config.toml
dataset = "photos of plants, animals and fungi (iNaturalist)"
arch = "unet"
weight_standardization = false
init = "torch_default"
momentum = 0.95
max_grad_norm = 0.5
batch_size = 256
weight_decay = 0.1
Rows from block 2, named by matrix and row number. Each number is 128 + 32 x the weight over its row's rms, rounded and kept within 0 to 255. All counts start at 0. Numbers have three digits each.
# convs1: 3x3 conv (model.enc.1.0.convs.1.weight, 64x64x3x3), inputs 32-63, a 3x3 kernel for each
convs1.11:113135139130145126131136109085101101140203101162113079123112105181157185135064115117135121123137122137106112134094096106050161115130177093132107116140105127129119129110114096138158122144178097061073088101182119159147111113136138184123106092113179209099139006156091145149125129116144112147129167136149122112128091126112111155171155137171084158150139130125146124143119127112119124128104102022006134090228198127144155136145113114116129017049157116255085129047027144141122130052121112110149154187144122064103091107136128124110154128127141133146147156152135121131122142148125097132128130160133158122113125149144160138122135123133116115135129121118150115126075114129118150137158134122114138151145137134109137131171177133147115116085112138146139138110081112140112116106102117102111119136129125108083108018119116205168112093095141113179153138170125109139090108131145131121
convs1.12:130161127103180091115162122139231141125094103123156112102078105115107091120175132135168155070000105146159145152130127108140079124139114119095094146130137136116102090172161104160107118147119106141186150255123136099095106138116122145130099118104111137140151189127141135150117101120109133121096094110102060106158218148147162151147087137135142125119107131125161149116116132112115127158184135167186137136131143142109141148144145141145156141197136103048119123140123133127132151128148131114137093073102111210112120163115142128124110130141131116135144193087142158176130132148160119159120238088108110131155139094105168142133132125104124126115124111116114122099143132080107103108121090156148110116192206108089137130129140110099123112142119093070100115084086142166114117107075107185151094117125134121116137128131127129133121143150120146140134130147122163149123142096122117117
convs1.13:083117120102177107125136151073221116135111138152084143124099131146126118128129094146088129247000143193028151105040145149066179114153101123146114130102055115108101139106145090146161116143086103175161115178162136159078128115128112146097122135134134136120098060130144147138160147151151123142094160100187106149143063147115115088112094153126153142137164144122143106110118140115119142111137139131113106130160142157090137147119150092157142091164105097123098118098142107131091113130106121139103140118126080116121089121121145130090128141133121132149130118119115146098166126149173121140140114119063188074137151117124112155128132145095090127080103097152108107118131154121092105110133115128180130151141081107097164114147159126081103119126104164103161153082186119141111120110102127122094124120113133117095138151160133140144133120121157152111110116133143160143098097136107128102
convs1.14:134131130157133158143138141105099118124188113139133141127155138106157123122090113124128119149255132121021111103117115105118211117115123098112121102142099121110102138114118146132165147168149121090074079087143111164081127108131156088116130136132120200139126043136134152125091129088133122102110150085133187147133115117121143141136146124123113152109126119133111146122065131166132131159155128128065132136178173119112126115054114133119131123098117139217101128088106142136119115107130146150137120123117118118100107140106148150138119129129146140133117102093104200128102093097129197108172101209140216122109143136134112107140147109099118129116094144119138127120110112111221129115134146100096100123144083107178112111097071134173129117151117113138119131164201130089131127133139147158137164169121133137153139083122133098124129131148134118089126125120136132127126097163118118125
convs1.15:096115121121165072108082084164175151096085099104134139123097135112108142115130181157130130030000091127160170183199183121146170107102078151099099113103069128134163149208171147122139110117088161165188171204099102058069155145122114103094146122127093077117112126112141124140113085164144181117110119119093031076107121154142134100153141120133145146137131121126130118171181145153132116111118154186178118118153145094128141146181155121118129155139082085073086108111135143087078125126157135130106106116161145186187162097106126125120120129138113136127151138127102081188132149127079121196163182081145098150109118127111150141161142127134113111090119146121150112123098148098093134138150148111141119146140092132110120132111159118151113129099103144087127118085133110118147126130143141135121153116084135121135164148116101156149162155130166133145125128123140121124110109125115161119
convs1.16:131149137157099157148098129093149153149184159131202148130091115110078067124151114152165125122204100109255100138141140139173147117175118132115106124114127129132119126132122130104132161141110153136116157155139179102098144147127132091120140105157088122119086147134123132139125137152135130125141129122126131122122183149128151148153135108161075110089137079093084101089133146116157123116129148134184128134142122109145128126097119107127127151176150137180135155156153120147106111167120135148148097111095103038092114145131103099148108124149118095088136170140130128132126114128116234150159243173191091200106112112058147137106137129104103129089026045120039041120131120116084103120129109142147129150140120145146132104095121143094129128136148150172164144162152115163134100047079064072050108105112160124137122145153121120103139124148117110116093125106151120065101132067101130154
convs1.17:174164121182151142179153185160172136117118124098138102128112126125110115106099112067104155106085156154014139147228151083169206114109164149130118145156108088137135113136135128139193140124140166189132152163161148128122098111143171090133150142131120178173084129194127105114115127157179100128138173105110158138120134156111086114041117128086113167101077093099142143126075093118112104094133114098137133113091139110113170164083155141228200128110143183095104137128099143144127114138127107111125082111146140072109134119087102141187177104178164147158103107115162197093118113105096131190131019091151110093128104107181123117162134132150147111138175171121196186111057098169073076167124072153104116177153094155204127139135115137151103116113136107130157104102146119139120084136137115116151149133077143068120169101047166133096101090111128065121202108133111149171128095151147093134
convs1.18:127115135110155119111118132165203157095076091142137141054033086088041027190187136132153126103064118123157130125106120137120157134151139137132162124132148137119110110168130121126128121126108137161173148133128137098132114137105122167164066115093097023102182230145117114128135104150105129103142108131140123136125102122133158152119110127134153120127146103140108134147123121137104162123127134201255152085021063125109108122120142111119114165255144026000077165222146092078066151168145125160119106031085169235147162182165113111135123147129132141141122109107155121153120119124113110125125138120124137127138138133124117140108116123131143139124129151144129137122091125155167138100078116119160146132126105131155115126082083138137136124127124138126115134208177111076107133135129101115137132137119114052108185255151111066119143086113133102108125156156171161124124124121128104129
convs1.19:097110121124117149125128123105152106129082122115156136126108139131131087143190144113115124121073129128155127128122125129110127118138134121128143139172088152108089133123110131132154120152127125123134131128140142155122112121117111094114084128113129144152154255167149132135114106120100117120118088118142132103137140114103139111149153146146153159138151149127104115123138137115133106114127122177197107137026084131140125170255172116150120110112082099000141084118118105138141115087162139138144106110136131185150142111128121133149111121168121144154135134137141163146122143137122133108125123150131150128121124108160125133144130117128144133133135138121137128121135108106255152137125149109097142124124060118142103146102143117170146130126096133132120118109188155059106132151137137171131126148137085093119119255104140053068124143125131178040108153126125127122117110132132119128
convs1.20:133144109138087094154133106121151135142110083112101121112117142096084096087121095158110154120039135115082128117078128204255230129144158115162101107102106103110111120064112172190149157187163133151115127137154113191161128086116112153137129141136111147118165167132136132133137067132119130127181173129123135113119170153141143215145138080164141144118153124123162078143166116110133103106112117097176133147194135172121118160107089147189174118127137152142115159134142121110153130175142141140141115135129096136094079130096115110089111156099134139120101081109113143133119120126201180141160245235140255119122125107115105122115134150117130149126063098090144151127152149158159157148143137155167141096079118130130103156099086120028083144163103128127122138186185122161136100058117073112118094076085128117160143255132140116122132125121115131106122102100094115098139184119126068135
convs1.21:141145140131146154130146124125112126070205118105126124122152123127078143168064144120125113128148118148106133145144123152116112129128157152113147110101194122093158134130127162142127135117132126143155104121127132140130094111146116145147090115133151104103207058136145148124145140096161087109087137110133122138119106122122097137145129136174141135147129135152105129151094137160137161104145146121119183044156115129117118134120104165149125090178129012255070131137096138112105185094085147116106135108135158111128136144123146115136134113106136114131130139128149135140126146106121116123125142115109123117124129144113140146110140150135140127133163120116117113148067118180030115127108128124110146066091166099132139119125106115157137120103103124168106096255079077194117125136140143141123134148122133115136192066148112131148143043134152000178155026139144110122125132123141124136
convs1.22:150134118123140127127154137118190158073099142100069101097107156091076066141083077128128130082085144134067101138133140146128160109129154140110131132092090108103133137128108149146153124113134115124118100082140150125139127120117107157137130135120127093093197126092136188163150089107154111105124130143122162134080079090131105111129159145107136149117092125091112118129120124128150117118123125106222118107173136145105140165142136132124115135189145066113165130061118142098116170076114159122134116089110185216133119129117121129104125127131123121150099100144159107132129130116134150109119131158137113119125139151138174150116149119135143109117128103112116154152033082211157078143182151083120161092106085141102074138069053139099068148147123163170091131255237040159208138109153143143163116124125102087132198187103115209137111050087119016013175091110139140131134128127139129133
convs1.23:169134197158137192189137168133082135108150124130144112151139143117178145123110150115058078147255164083049085133106115128152128114139129128136118129122126135153136102107157139173122133158132104092138118128086119114108088114117120111141183130142141161131150101155144130118085050108143140125121127110126074087144127114121137123114093141114156087130105121134057210147177156148181150103084076076131152143139116116071099098092125099111121127141155131204151151082124127200159129123128114112091125124146144126141162121150055028148118151129106087113117106160083113108131120107147043121125120174119098140146125120192126148125129103109143162119101076138138127117153124100120135147099128132107092137091113121104126131147149169165147161187186124115109162143106138134118089119087113132145125122132163171188124061114105114115164193134132087134148136101132059135116250135117072087
convs1.24:181122143154100117150131165195092148106124130068138106100147142118133130148087075123196115049255105079138121096025162177190090105177125114142117109129140120135128074105128112091119142103148102097151125178113140141130124157142109160135170132113156109135143172102122158113105117137089187137131112144124147143141105149153112119216051156171069082058102104170112128085197104123151146151114134084124136109150163139096103125111148076135126129155104134110136136132133094112098152142116103141134134120138113170106106097109154160142134130101153132116124147108127160110111122098083135145097118179154127113129128135105111133089116132172162113223188111112164173069133140157148150136146098137140086137161139106123142140098136128103144153100145120113143154141089131175127153212129184180145092131146110171114165098127115112154114165109120078100107126126137124120127047135126090127
convs1.25:126120129137148127134114108107113136152176128116121092160160164160191170078025102138143138190137139117101097125140133155148150106139130133086120106076135128157196157144123132147118129123107141157124144137129141164154118136144124154120138122125160152137110068150125178144150132129132082171135139137081107124134183119129114106108144141118151101110106130140139123131072117131126121118112099037068139173163168126134107110102151137142135079108152181222106106089085132177178141074096108125153142113110138119129113134106137136138130133136132120089148163137123103159108116117102135154163187137141120122148117114138109158129161139129161156130139136118108143149174137073031081082136142134112094131175194124104144099063073123098088118164105131116106111103073135208144162133137135144144130159133171195147000000061098144160137143124169091144156107124138126112144115111118154139
convs1.26:120090146161037119143091124216093120106206155117147122120147129125083131159131123073136135000255128110167110123116116135093118130140141101076147151167150102124140144086100116168139128141126171114131194143140124136178117141161113141132135094120120131128135048101146111141050178146215065145134106114085155129168130111115109114141132111119161130128140139137096117130136129110157100127120105120075119093096102153140101141134137106142169108095120111077102120118131104141139152134091112097116121164096128086129121140120104130124105103119094113090177111178106078159169144154084198133169103155136125150094121133124143132139142133064072091090078087116122079096131130160020112125112128119092136181116143118118131118110146138062119146151133121160151091079135132083115099124081128110111141077133106166130145125135133139143105175128159080098130104134118106141135129117139153133
convs1.27:125082125170090154137107157130038115118160122129134130111099129115126102114116112128133119160255150102095097119085128128151093116153116103136104132107103137136122108146136101120125121136109143179175135196111118128108104145109090105092095136108114105121115129134129128140128115149109144119144120105137184128136117127131136171159114147096149101116127110102047101147202125137112135136125119140213157139145136129185100112065118138154135132181110117104125125132115122126131127124133139138151102072106112177116119116119131146172147151106149129111155148176124156112126119112169200123173137197146133130109132157148115095135123119140121095112103090122154122121178136088087122125128118128152141124171139122126132132086109134115132121117122117103127124127108134153125099131099094156135075095104136222135146067111114109119123138146108139130120109122168250137103183182090124152
convs1.28:079109099118110123094105131143214123140119111106092144090130142081091078056148140170104117120113171073130164107183111207204039131056123172095103086090180122152149210204183177122124137155124146162092181109060129066122119111086135119102117140100052170146125172075130073113106138116083140137135146152115123159113126115139116109096174129208122057127108123127154125139128142124118146146152102171119085139082120139137129118114164124125141196065105038090224096211154119122110135174133160097090098164127155116086143109110105130070072134101087118122154152145153073141139115127106150177121205106202097108126132138076192148120156149096093113103121130104126115127068124078085113111181113103106124119077164124139156144140166140094145140135135115148128105120099140099125113103088111107086104133151100068143091154157126139130125109128109161122123153143123076165178094122086120102
convs1.29:125104102076150114157105145125120123086153148097161147133136125130107114136125114097146123091144145154084117134129120107183144112111115157134138170123135110108134121135124151148131153107115115127127110108114117084099163136117154128149111166140120099116107111117116122115152126136189154106157137135118125144154113112139129116094106125049164109145093096148129139100221170104144153112130121131143135135129143154104119231094149087154128147125135170081152132114119128118127131121129109127123145122131106128122141123132118085085168126081163128120131121113082139128122079126140163139255116143135186138166139120255129098125143135128112117105123150072082100149138138208179121128150125110132111127132163109119124120110120063134132103127128130119108136110133132139132086124146085119118154106109143107135167103122125115133119125102185052111161113108080124133088105159154057100
convs1.30:137170162166143173164138146100108106092134113097122145141110104093061097123140114104104120092162143125114111106122102155178091138127094130166150154145108160152111150106114102058109103090136133137123142128122117120104121127182093149140152187139154193160164255153141133152030085047071027049070070077128159143177194111155132118146159135123096153136137112132082099125094094104126149162115118149099116124126115158128161121129184139197132114126136106089096118084103112120143122197123120084127108140114085124117064020089109088152124115132143126138092086139091128096102087090108122094133145133147179101113100163125099142085118153131120163077125133142150137099086095095060143113115124133141153118135156128130152108151089143120100122060110171116160104152149115175151109093123072046128093097115111099135115117159134115118151123103132139110125107150156149156114072147092091139
convs1.31:120105111153157124160119098161138127184130131125165151107130135148125132156090104125112120109122132144064111098058089089000081091062064127119116118222081129106085124127115094132069127130113129193152051133119107104122145128145125167121145104138115036118255096102146125135147101098165108091088114120131089088164107113159124105115137155181084131123147147176113095213088157197150163108102110123128142105099130103112098155105123137109133120130119072123120110071127138155153121124095136149173123091126137102093134121109145110107135122118145103096136123094103096067128114122115130120185062099093136111168159127215138146179155159116087124107105128125106106121152140075209146092100124110130112108198118097132088100126134120066107144141132135140139165059110178093093092115112120133085119113089130159127134127111132150106148132129190149135165145159162157110158168123210172142
convs1.32:133110127138170172122161144143131126123132118124116127115116095113141155096072107133126126111113103146115137113115119110086216114080157112122119154157129103116162097105121107152169113138129126145126148110164156164176141129155142218168180147180087070062049033109075104089155188119190213183144155137122130099138148106139145128125110103107059113129114111169157164173198186152160146161109122090021141106150140108125107127255065086108093156176188226255124164133149120129110138213088110120105118162110115057058062160077136119112096164105080108130137127145133141166124115142114115121108116138108109111138115129154117129140129135141099117121122115123146155132132127175255114133112115128122134118158191125141124112109129113126148107105103129094110128101140113157104103129103119119104132158119120085118090122105123141138116121129121119157146134153123108143149155134159147142
convs1.33:144131139161128144149149140160135119140212164109126153119166137134093169117043138102141125120181151113103127139123128169142164127122116145089123086087144111109166142116139128100149111106149119115122105118125126127127084067103077063050082084095161235133217222184151180134129093080126108144099142136103175123173243182109150156082113125119110112141103126062127103091101136073103093115120109112107128127168130167143171134128165179128161115113100117255150093113078141134110160143143138151126125154148123066119141133118104111133124131122164120172118106128098148101129141121150142138186215155123165120147131109169117094136112110131117129129137117111117133121103087095138075091138116137143142136099120134062107126182121178101102113101063128168123103154050112196124108103130118081111070077093112156113104053122130183148123087134145069139144112153119099164144178159144135134
convs1.34:146128147136135173151127193125172147142168102157127100141125127132115134140152172113106127110105137120198149117151117128170255132096126118125134160140071143116156132131135104143119098116148129112119146136172140107137087090118105049097114097120118122143102102210119123130111106137082081206106125131081115140082133147098106166112106079161163081123125110108137148130096108102087076112112121127132119115136122132157169099088255121155123117128136122129175096136122135152144116153182138130162115120139138110125135077136110119136108093155142104124121116168120116163151131193163103131107097252175134052101096120104088159117126115136148133148133190127117202114097121131109150106122124111122128107080051130119101139136137128121187154124159146117109114131151106129165133102115103097120130119147121136131115125141121101114121121096123123118126105125136108168102118188089134161
convs1.35:100153106103110143113099110136187141138182139142141135112173094128210171133145140109132111119147129127106137109111099100171078116137141141153142112076128145138153137074102115084150119073154171135159144111171141113142122083132111033077114065089118191125090104106119124134113199097097051087102088089154187147140150123139113133156194133144111137163193134139255158109002130078101137143119133153051140145131168156167141118111105131113116114139109044033059091080105121130137137169156140119135099144106135100141134088121166161188151147161155129125149150225110123124120096110099133096146040126140127090175153112103142155111107136085111147114047131118076129130153114087057101145177129097099132148126151127104106128143162126079146142108149113150115097173114126149126137126161144149120149113083130177119092121103120125118148146103104105168130125156123109162125119112131096120
convs1.36:149136149104108142142113147108104116137152143140153124142153148173115135126181157126146113114144130131114122144137152190000168139117162120119158088239102165122132147145123028117100082158140088127102104150123104119084117127108133201103123143119146147137152105143144144130118123131156072161097130117124141126206131130162098129121123122255051197084142109114135148158116171128142125123143139120207134131139148164177184175157144143136152137121115125136126113122118117119142153108146121141142162160131144119134140152130106108129093092166109062107145076120111068086137081139153181142255151205141205106150129141115137111135140119141150133121061082150102122132157128138128131111168124122094100112162110116131104146134152093117158112109137104124144124063174162115109122111103119137105117160148122108115121167142148109118124116093126214119118142142129115108121183154108143131
convs1.37:131112132138132139152120142115152136123131172127116120136159097143127034135086105130110137131107140121147110148099057160108000154139102102136125121108247146130168156087101144114046136162080107118131120096101139110140088110143123111181123137126171159089152168097143132135104115118092160109107103145141130114128154091114126075132139108128219034127142155128110138109073135122120108124139151111147127135148149138111169145096200134118155096126170088020255115130198161113103196135151150101110141127091131153088143154109120130147100101155107113121136132123173171163136161118130141104122087124141121154128135101150136128136129124114119107142141108113109172111119127137120125107086092122109148096163157119127153120127166133170208124154147106150125117138108126153138115111117126131194129095175126061113108115103088094102117111094128133062127138134114113152128107239108165146
convs1.38:125142143142133143140109117173144126162089134142131154131115138115142089100187108125138137137124129137147132146128136152087118120142143101172120081226037149148031135120126119112148120124176137127135102111168119171136129133119130138149143118136096135131097162109123084073113129147122112147148169155167149106150007105125111178141108110127103178105141135152119115114110127124139149125123109156148075124036083110098114113140119112094123178163140146064202119203180099144138140226127106115102098119123144178141105124107115120145125110116147129148145108113142145117129118126137111107108103162112150136150099142130114139110112161132135144158138162142133113033105126057179125124073120137130130153154075148207103096079076086164126097134107148095115171098210158065156137118180147140153131161118108123142135255121191116056127165142133235079120158078118121133113075122134112128
convs1.39:142085149139098148112090119147073162184128112141149137103087104143102119114112085141210125070199082090189124111112132114075152137117157117112090136130051137114088128096112111078130089135083150115149153093153117104154128130094125152118141099121099116121134064154132082129118126106141121109140125114129126119142116136094109158173121139180060107120161122145097128203088105133155150154109120132131136114148116164140161130146116159095183150152076138116118145137144159151097146188138124123175121143124111091095147125097117119181091091134109092175162144110173090075099125140114160151095126209176090118091122146092185132080130127130120124104082127170097196148106124173082123151128129129141118100190095131137121138149129137123156128115130104162145078173154090168121123129109160142113118149129101133111102142096112134124095169113046223071081157120159090108174036117103153098
convs1.40:137095133137122147147143132125119144179130132150146125140121125139171125138143148124120115148138134134077120094058095140255110102094110139158131129036123101119105105087145127120171139129136082063083094042112092077130131128116119168154089105118152113127146121125122128140109142138056180156098112111158141135111150109085100112162101092112136104121116150151121136164177104140181166138121135136109131123088113146135176125162186119143153113111129148108142153143113099132140119155167109146116147134110115131131139172147132112115127114122128084134092072144133067182140093117178083083110241123107056154153165139067160090119160146117110115087111124127048085119133132155158140150135093093108100062100133113041112128115127098080152094138143140103099131188111114167120125140154065132150120121089122138128127166165150157131165145131135168085135148146144151123159130106131173130
convs1.41:111185117109110107116211147141215082136142105127156140120139122080146108131132126107132136096000136113255128120117130161186128131142145123169143089186109125135097105032097090125126121150172150136164106180166145154130124156137113114141142151143149151133130085132140150148118067101139176159123125157134146159147157122122148153133121094167153149104144141105177132109073101158129118133144115102149108112162149173158123137203144137146141102119135141186122105136089125135139157075136140115136144111131123083137112091128111149086142146121130112122121113133162185210130161137170130133171107081102094129102111126112115139174103149152140149149243198122126099118138111118119107121140135140147159146186117132149135141105113084137140109134117092114120110127131147131158079059147126123139098155110112113140138155096097089098090111091143126077122111141131106155174123127146181132
convs1.42:124150126107124126131139142110192148135158127085073066130110104117136126140133155126138108087045074070020092121166159100039104139130119090138142105156135106114131157078077140166171115085118120115120126166126109063157165157145141038101118243107125137132116159126143150121091105087131136132122126138152116129158180146119097075096115102116069102152067156131188161126043116121131098131152143134098116100019082092127135100101143176255184118101107098101143169238190104109142129143108095091131126120131111202118108179108138145110129121163154149158132144087125100105114102156127119149093087081126142096122121100111129169130123124108133133137096117119211236142123123109130140137191118147127130156133092119123134138132149102112180131184111136147127115113116134145140098078125134129094105067104107071128098111148137153168121090085143141159137125161115106110085060125149090166
convs1.43:168119133176139135145115111137135104141111118151131151104127130130125134129119085091087169093181172135043146082161125038253105113170108158096112157073113121097124081112137195072196156113136163153114148157136197168079110116138148128135132094118077110148050122068109137107135149121123154152178098127091160168058149172085155142105091158079111166136113150147125123122135141101159132127138112106071087141131102097116155109146145157135133159121137172040100121101147104149160065174092140229109130143137119134100126091109128144149117147167144173159114174152145098112138170118106135138070116080150084094138119123156127128130111141111087154134139114103153086140119111153080131118115148142158122106117135121080120088142131087099099132101091103167168044176145081224140120153122095143104097091092160115140135113112095081125129166122102186047140139094127144151129143154183133128
convs1.44:127126134110121113152126138127115146131093129114166105141121135133123135113116107115083088139074122186255195117115129149162126112115125093121129118102134159106104128126136120101125130236120122124111089156134135114084128113120121089112122125120121121118127174103112142141122129111126105107156155124116105118138195137129088126125152137125104128135188122109064108115068109231255130126135133132110131140185162116120126144044132169117163110121117111089109146167127136151145115168129127148114128136114118131113095092086122120139111091150133188169107124098101090100116135102106117131136163131099106141092125151135122141163171105137096136131122144133149112124130125132086130124150118131115113115155158097137119132126120124142111109058112114122123134149104138114116148106116115100107152112129124108135129114126157092116123124121094074151118216099105078096130114112191255149
convs1.45:150110136111058143155128120150145143159142129158151120141120120135156152073132133152104143094115128094173137125113115155134051112113113104162154096222193129153155110099134078118140106140119111170149101166137133163162141100121144116088113102103106134137121137158126137131128154140103092147125122115137148135214126130172116105150139131212171117109154142131141123126125134134107103139170127144117163186112118140150149152148114153168170139134125155127100100116103105137137102161118132199132114085126099088107113080121115087146107122119113106141142142157204225147136114126166196143168202156128151130130140123152145172114109111088094121126101136101129141104123151045193119106102089132134116145193162127173157121143150079104116114100100090130125143073078163082090095089103121117117074114123138171138073169146139173180111156190041238247069165199129150123120111111128139126
convs1.46:124132115150111113129133113129105125116144137097121107127146149126075086116121146136117150138157143139114121112070140107102088151108098142199175098135170131122147152099128134143110136123117166125100069061130126127149115141142146188117161110125110090137129144123158138131133109125119114123130111154170239157103038061094121074142192102148150150103121104126109131139188140141152126088112134156194113149157145119111141162161125113116144137107121151146156125122135117088095122119151128154148113087129151255173109112121094112110088110126095071130111115175112142071145151122135207114126103167118103129116135110119131091143138123127144096116133106124124096081066112118176124142146132092119160113069050113119107112058128128161129164151155144186150109195212133144119128121131159136120138117166094033139179255177182183118145097157171186164141126113106122139126155140100109115
convs1.47:128110143105107146132147158124137157133169148101089129116115106131125108125134135129147143050022124101039068138101135099050020131147128119142097128177190144113113134160139101102094152181119126144142154138135160207148132131126090166151093125142148121120138094107168154135143106094139087107108125130073054080153066094170163164132103130142086096144148064093139140139140099122145144123127120119164142120137154133122105164172119122128116115190140045147118106070113134100155147073110130120132164141140149150131143156127140097125125147117099120146130148135102159144138160158108078113147100134109193148140147137153124114175162167144129150130141084126180165133153139047085134093079117143183082165186168124200165114118137100111107078127122092062135118020038191083056145101119129154120121200157130128116089187101068097091124167116132143146111117139141153121120053117216135125
convs1.48:116136121121158147136139140065119170132162127167095086113124129141128120104053110172189150173123108155046105114059177125151134134132091170143122134087095086135115117176156170158136177157080102110175149182169160106104143136120134137128098119121131044114071140124149164155159149131111108093147177145139080091067104126115143136067083131119168094166109109107141104161193143181157129103088144133106160174106104124133109108108123130140087197196114190089074060089185118107112106096115120123149084073115058147126126093114154158133128130109104158140116179091160150102136111160173008122070090204147218104136138128127130126114142120120110145131100087135074110148149145199085121096081134152139117083106081178108157106184157173160143141126087104088148141114094066084137141130131123115122171151104161143094125042123094106148145134136093086102109119144126092094113113163172136121
convs1.49:127137102131134122101097093146159142139091131120134119126101119141125113138105127123159135150135119119130137114052090111012119135113125102115145119146108163116126131069107056100103097114165138100141141140131112147094128144155108137167191134184106093084109115114085125105168216222129120166184182161143119104140124135093089126156109115152078118124144132149159095179118117171195121124121113171150140149158163067065071051069089084069087142219168099239157179135095107109128156124129147138132137117128104076134112124104071129089098095088118118078159130141160121058149124090113069101086126176113165132166115121141130151117118111112140145146106105143128126115205180056249176162139140103124140104163133113104127140149168137122107112106106118114112122106105129160133153146114115170180136154162104115143083128164158119154140155140123169141137107137139098125110122135120101119
convs1.50:153164151155123143179146133199255177164070150143131158138163137141093086170164122109124131151129128142051144130168117111105107131116141123134099117184102109099107131110109134074124121103156121162161124202103102124114103124111114086136074145092145148150144079133145104129095070117099107083111090078125102127130207129138156153100103098128088092095114111073142062096120124081110121139119143138178124096088103146151139153105132175155156097091107080116069109081120145153117123066164110155135100056103146091103155144156164196145130193163132151166154152120148164147090116134159099183102214137137152129153115127078129102087101138129142150150089123140083139099085144089000069145144141151153107167138077114162122124133128143098115137122131132129109139164217150109124102082134103126091109077104134090129114179142128114128147156132161121121108152136119089134131143148142111115
convs1.51:102076123113131112104056092143109135133164148117137129123135100130103097138137127144106129145115125184174137122108102137126123112128120107152128090134122122125116092129101103137112099125124169165148155158162137171159108122136123130156104112120123131114101039105122093121128126156141105120145146161153163164185064170146128144169194131192142148148170104158115155117142144158143140105116100083141123114094122086102097070037064097090093149138125124182168155175150165148108138123155133159135110144106085059080123122093134119145121128108154159154150113147152189158153151180089121074124124092063085045116124142132082118122120137159114099138119121105150166139150159150255185130160172125114128147126097152172134159120133145133125123145124104117118127095126111078118118160146138126159120146172149192149158152150144159114139132140150115101124129111128089143130176115157132154
convs1.52:121148146131142132149109115124166147169120108117068093138047120155111171108127140141142123148103097128084123116114144110163141090131135109110153116155206120153176132158128142143114127119150124133142119152140133169132132166129133148107147121123129076133060075199172226171154090118094102149126137111122118104121101146123126136150147122137155128108101136153103132106100122141143131117095133091240153162232123128124125122121141119125123149212131176130000133003060099079092071119109108156164131097102071253191127158130146125104121135117098111139156103109135176127119095145125142140124135137102132122154121124144137130148155134129157186136085134130118161109070104034106133129162117129135157166134143106139133106117153112103187128159121112163116146117119181105090135112136132125105132142118106095108053173162127194180133106113127205216107141177121129146120128127148153108
convs1.53:127153128128161133133161122138117100150218193128153139171172117108214154098064125107140127116180128124141151112069125150118140141136116119168094109134101120139120088121190116101123134103125092119093067128121132137110126100112113159114131152164142228133120127108126116104094131126105108088117079070131166143134165102141163134152131119129105105106144142123149134095069094115110127142147121051041065104167120139153184132142146125123142093060102122235178101078119167215141106056101132145122129162143112094090134058088118135138111092083112099090156170163138112107146132141154153164122240190165159171147120102140138131134118085107097062081117051080077062126209200134065120132148095133147083124203142125124157107152123075133086077086100107101137163111083152137160100090086106150112107086117128189121093104110108048056135205133101126119142131103086090134077137145161142162
convs1.54:125137125124127154114124136077144167171068150177156095176084089164112036128210138127130142160082114166129111132132101131192061117179119108148135118140142145164120111121136126180144133134144138108162126146104165166145100124130134107125145146124145106073080255111042095139126087144077106128146113112122125144112116128133129144152139115117149160130136158135136136129133126137129133109093119067201133097079145112117132115088137124109111047134216220000153219151056141151082129184158086137137161119065068186141081071122141125136109101134131133127129128129120105138134149139116107131114140105105122122108110163099103147141117137136142147122077111151104144109120136112125130121105113134114138162142082124173103128155120103176110096129151130149133105125205130078100123123157098100163120111128169097105093190152100132160168127068123228109100209137109133137112110149140126116
convs1.55:146155114096158167105149109071064150138154104108226148126131143141115119105149104178089130167058077048142158154169147118074158145112102152111161130123190174152134168189124138132123071132142077055129126137136161153103129138114111151110143112146129183148125127149133076111148129128110141098130106146104124121128143072157122134081092164198110035095204166141126098125133128121139128092117110100141136098102093135098175133128169115112142131088131141109140088121140128123095114166188104141103135175119103127101120153113113131100134138115133142161127081079174151114130151124162181113083079196183070084144121117092105161131104125183099091166108117119146159110097126120103107108094111112095092165151092139138092106105080139137162091102154154143153123105128131149090203204082103147122125190129182185132086104167138098156145106139141156159129137122127116094104035116096106129
convs1.56:160125094150162121163193153108080108104126144081094128119106155131087097142142105093195128128218135157153101115131146093136154127159130110112105102104079120139120116126191127148217133152119122111122115115152124129090114111124117068075079148130113164140124178161130150108169159117159091106112093112149102102106091078107070116095098119083077175103171104068109156106138211115197222086076122089137118122078128140136151121123162136156137168144095121110142116160143096106109091096121128103116136139153165164160151177118124086140131091212104105153158123132093101185107083125155146136187123103145092177181155124173203107141110080101124109104138129125127069127154116131103117106112077128098120125126116132075091134167138171188143131110135120128140110078109122128100104112097096096082104105098150155137178085109100137084153161129140099156131106103111126110065072149168253168
convs1.57:158170152149138157140170141142177137110021138111120131123106113127131152120102135149151134113020129138196158132134104144070217129125127124117121136158108134132127081060061078064150098118090138164126158077186147172174111126139108160100104161125139190150178019160121168134120108113103102081107113135134160164136085144147130158122149101147111145113138109109157117137079115081126100130157150088052134111133112142126142133108152128111149125116122116255118131104104161136137131083132144100126106081106097086110122153105150135114133113146103126137158134178146116125155145168121138099108142100102115066131117108118128144103127136153148165158167110163160129091096081099162079111114123143145146129123090117160149140138132173171112130117109129092120147128191145073157026000038056101067102140107127088123135206141109124121128114093112179089124142129147145156130060094138163107
convs1.58:118135127141106119114102124131100113139212122102082118150161135078154234096045099141117128167143130126096124126147133126131107151133146129117138139088144121155137134111118126132120134119133142134122122155166106118142146123133124155102148129132098153159119045170138170115099139131153088148137144125115098129109122133128110131163137153137152128149140161117123154124044133140129127123139143118040114162195125095149159103077138145136125154059098104240080084079109124160141123086108112117136117163127137108123133151134123131142116141145133160111117129130129107149146140137150116121126177105099099142127160129122108147145131134131107152144097125127147165068125189124000127179169095144140139092142197125117120136121146110109126131129051125065093165151010127227130134140144121155152130136143096166137106000102176169106115136178119069216115110136138112126129120122147152116
convs1.59:116081088082050058096082110168179125168210164122124138110105114127137141117142106122077121098035122102131133123138126107062170117121123119125142160117163158122149152159146152132177154178129121110145109116143134116123144143174121077109138077145099101103086004083118071110135127127159115141145191155108098123140110085130097103130130150078083162107140137139150112121151149101109138124133110128114143147186122131120097111069127110127124145137134164077148147155129143109124151182121091081124134149126109151116116117119131137091144071098130123111108123109103064099122118121185210143196197175172201132117153121123149104115126117070059083077058047095083000117111121155235167116155157123100111130108117133127120105119098099056065127086120156133110146105151118129126175174163172122137180155172137156150149168121154143150106134115103174106116132114097105109090069091106146123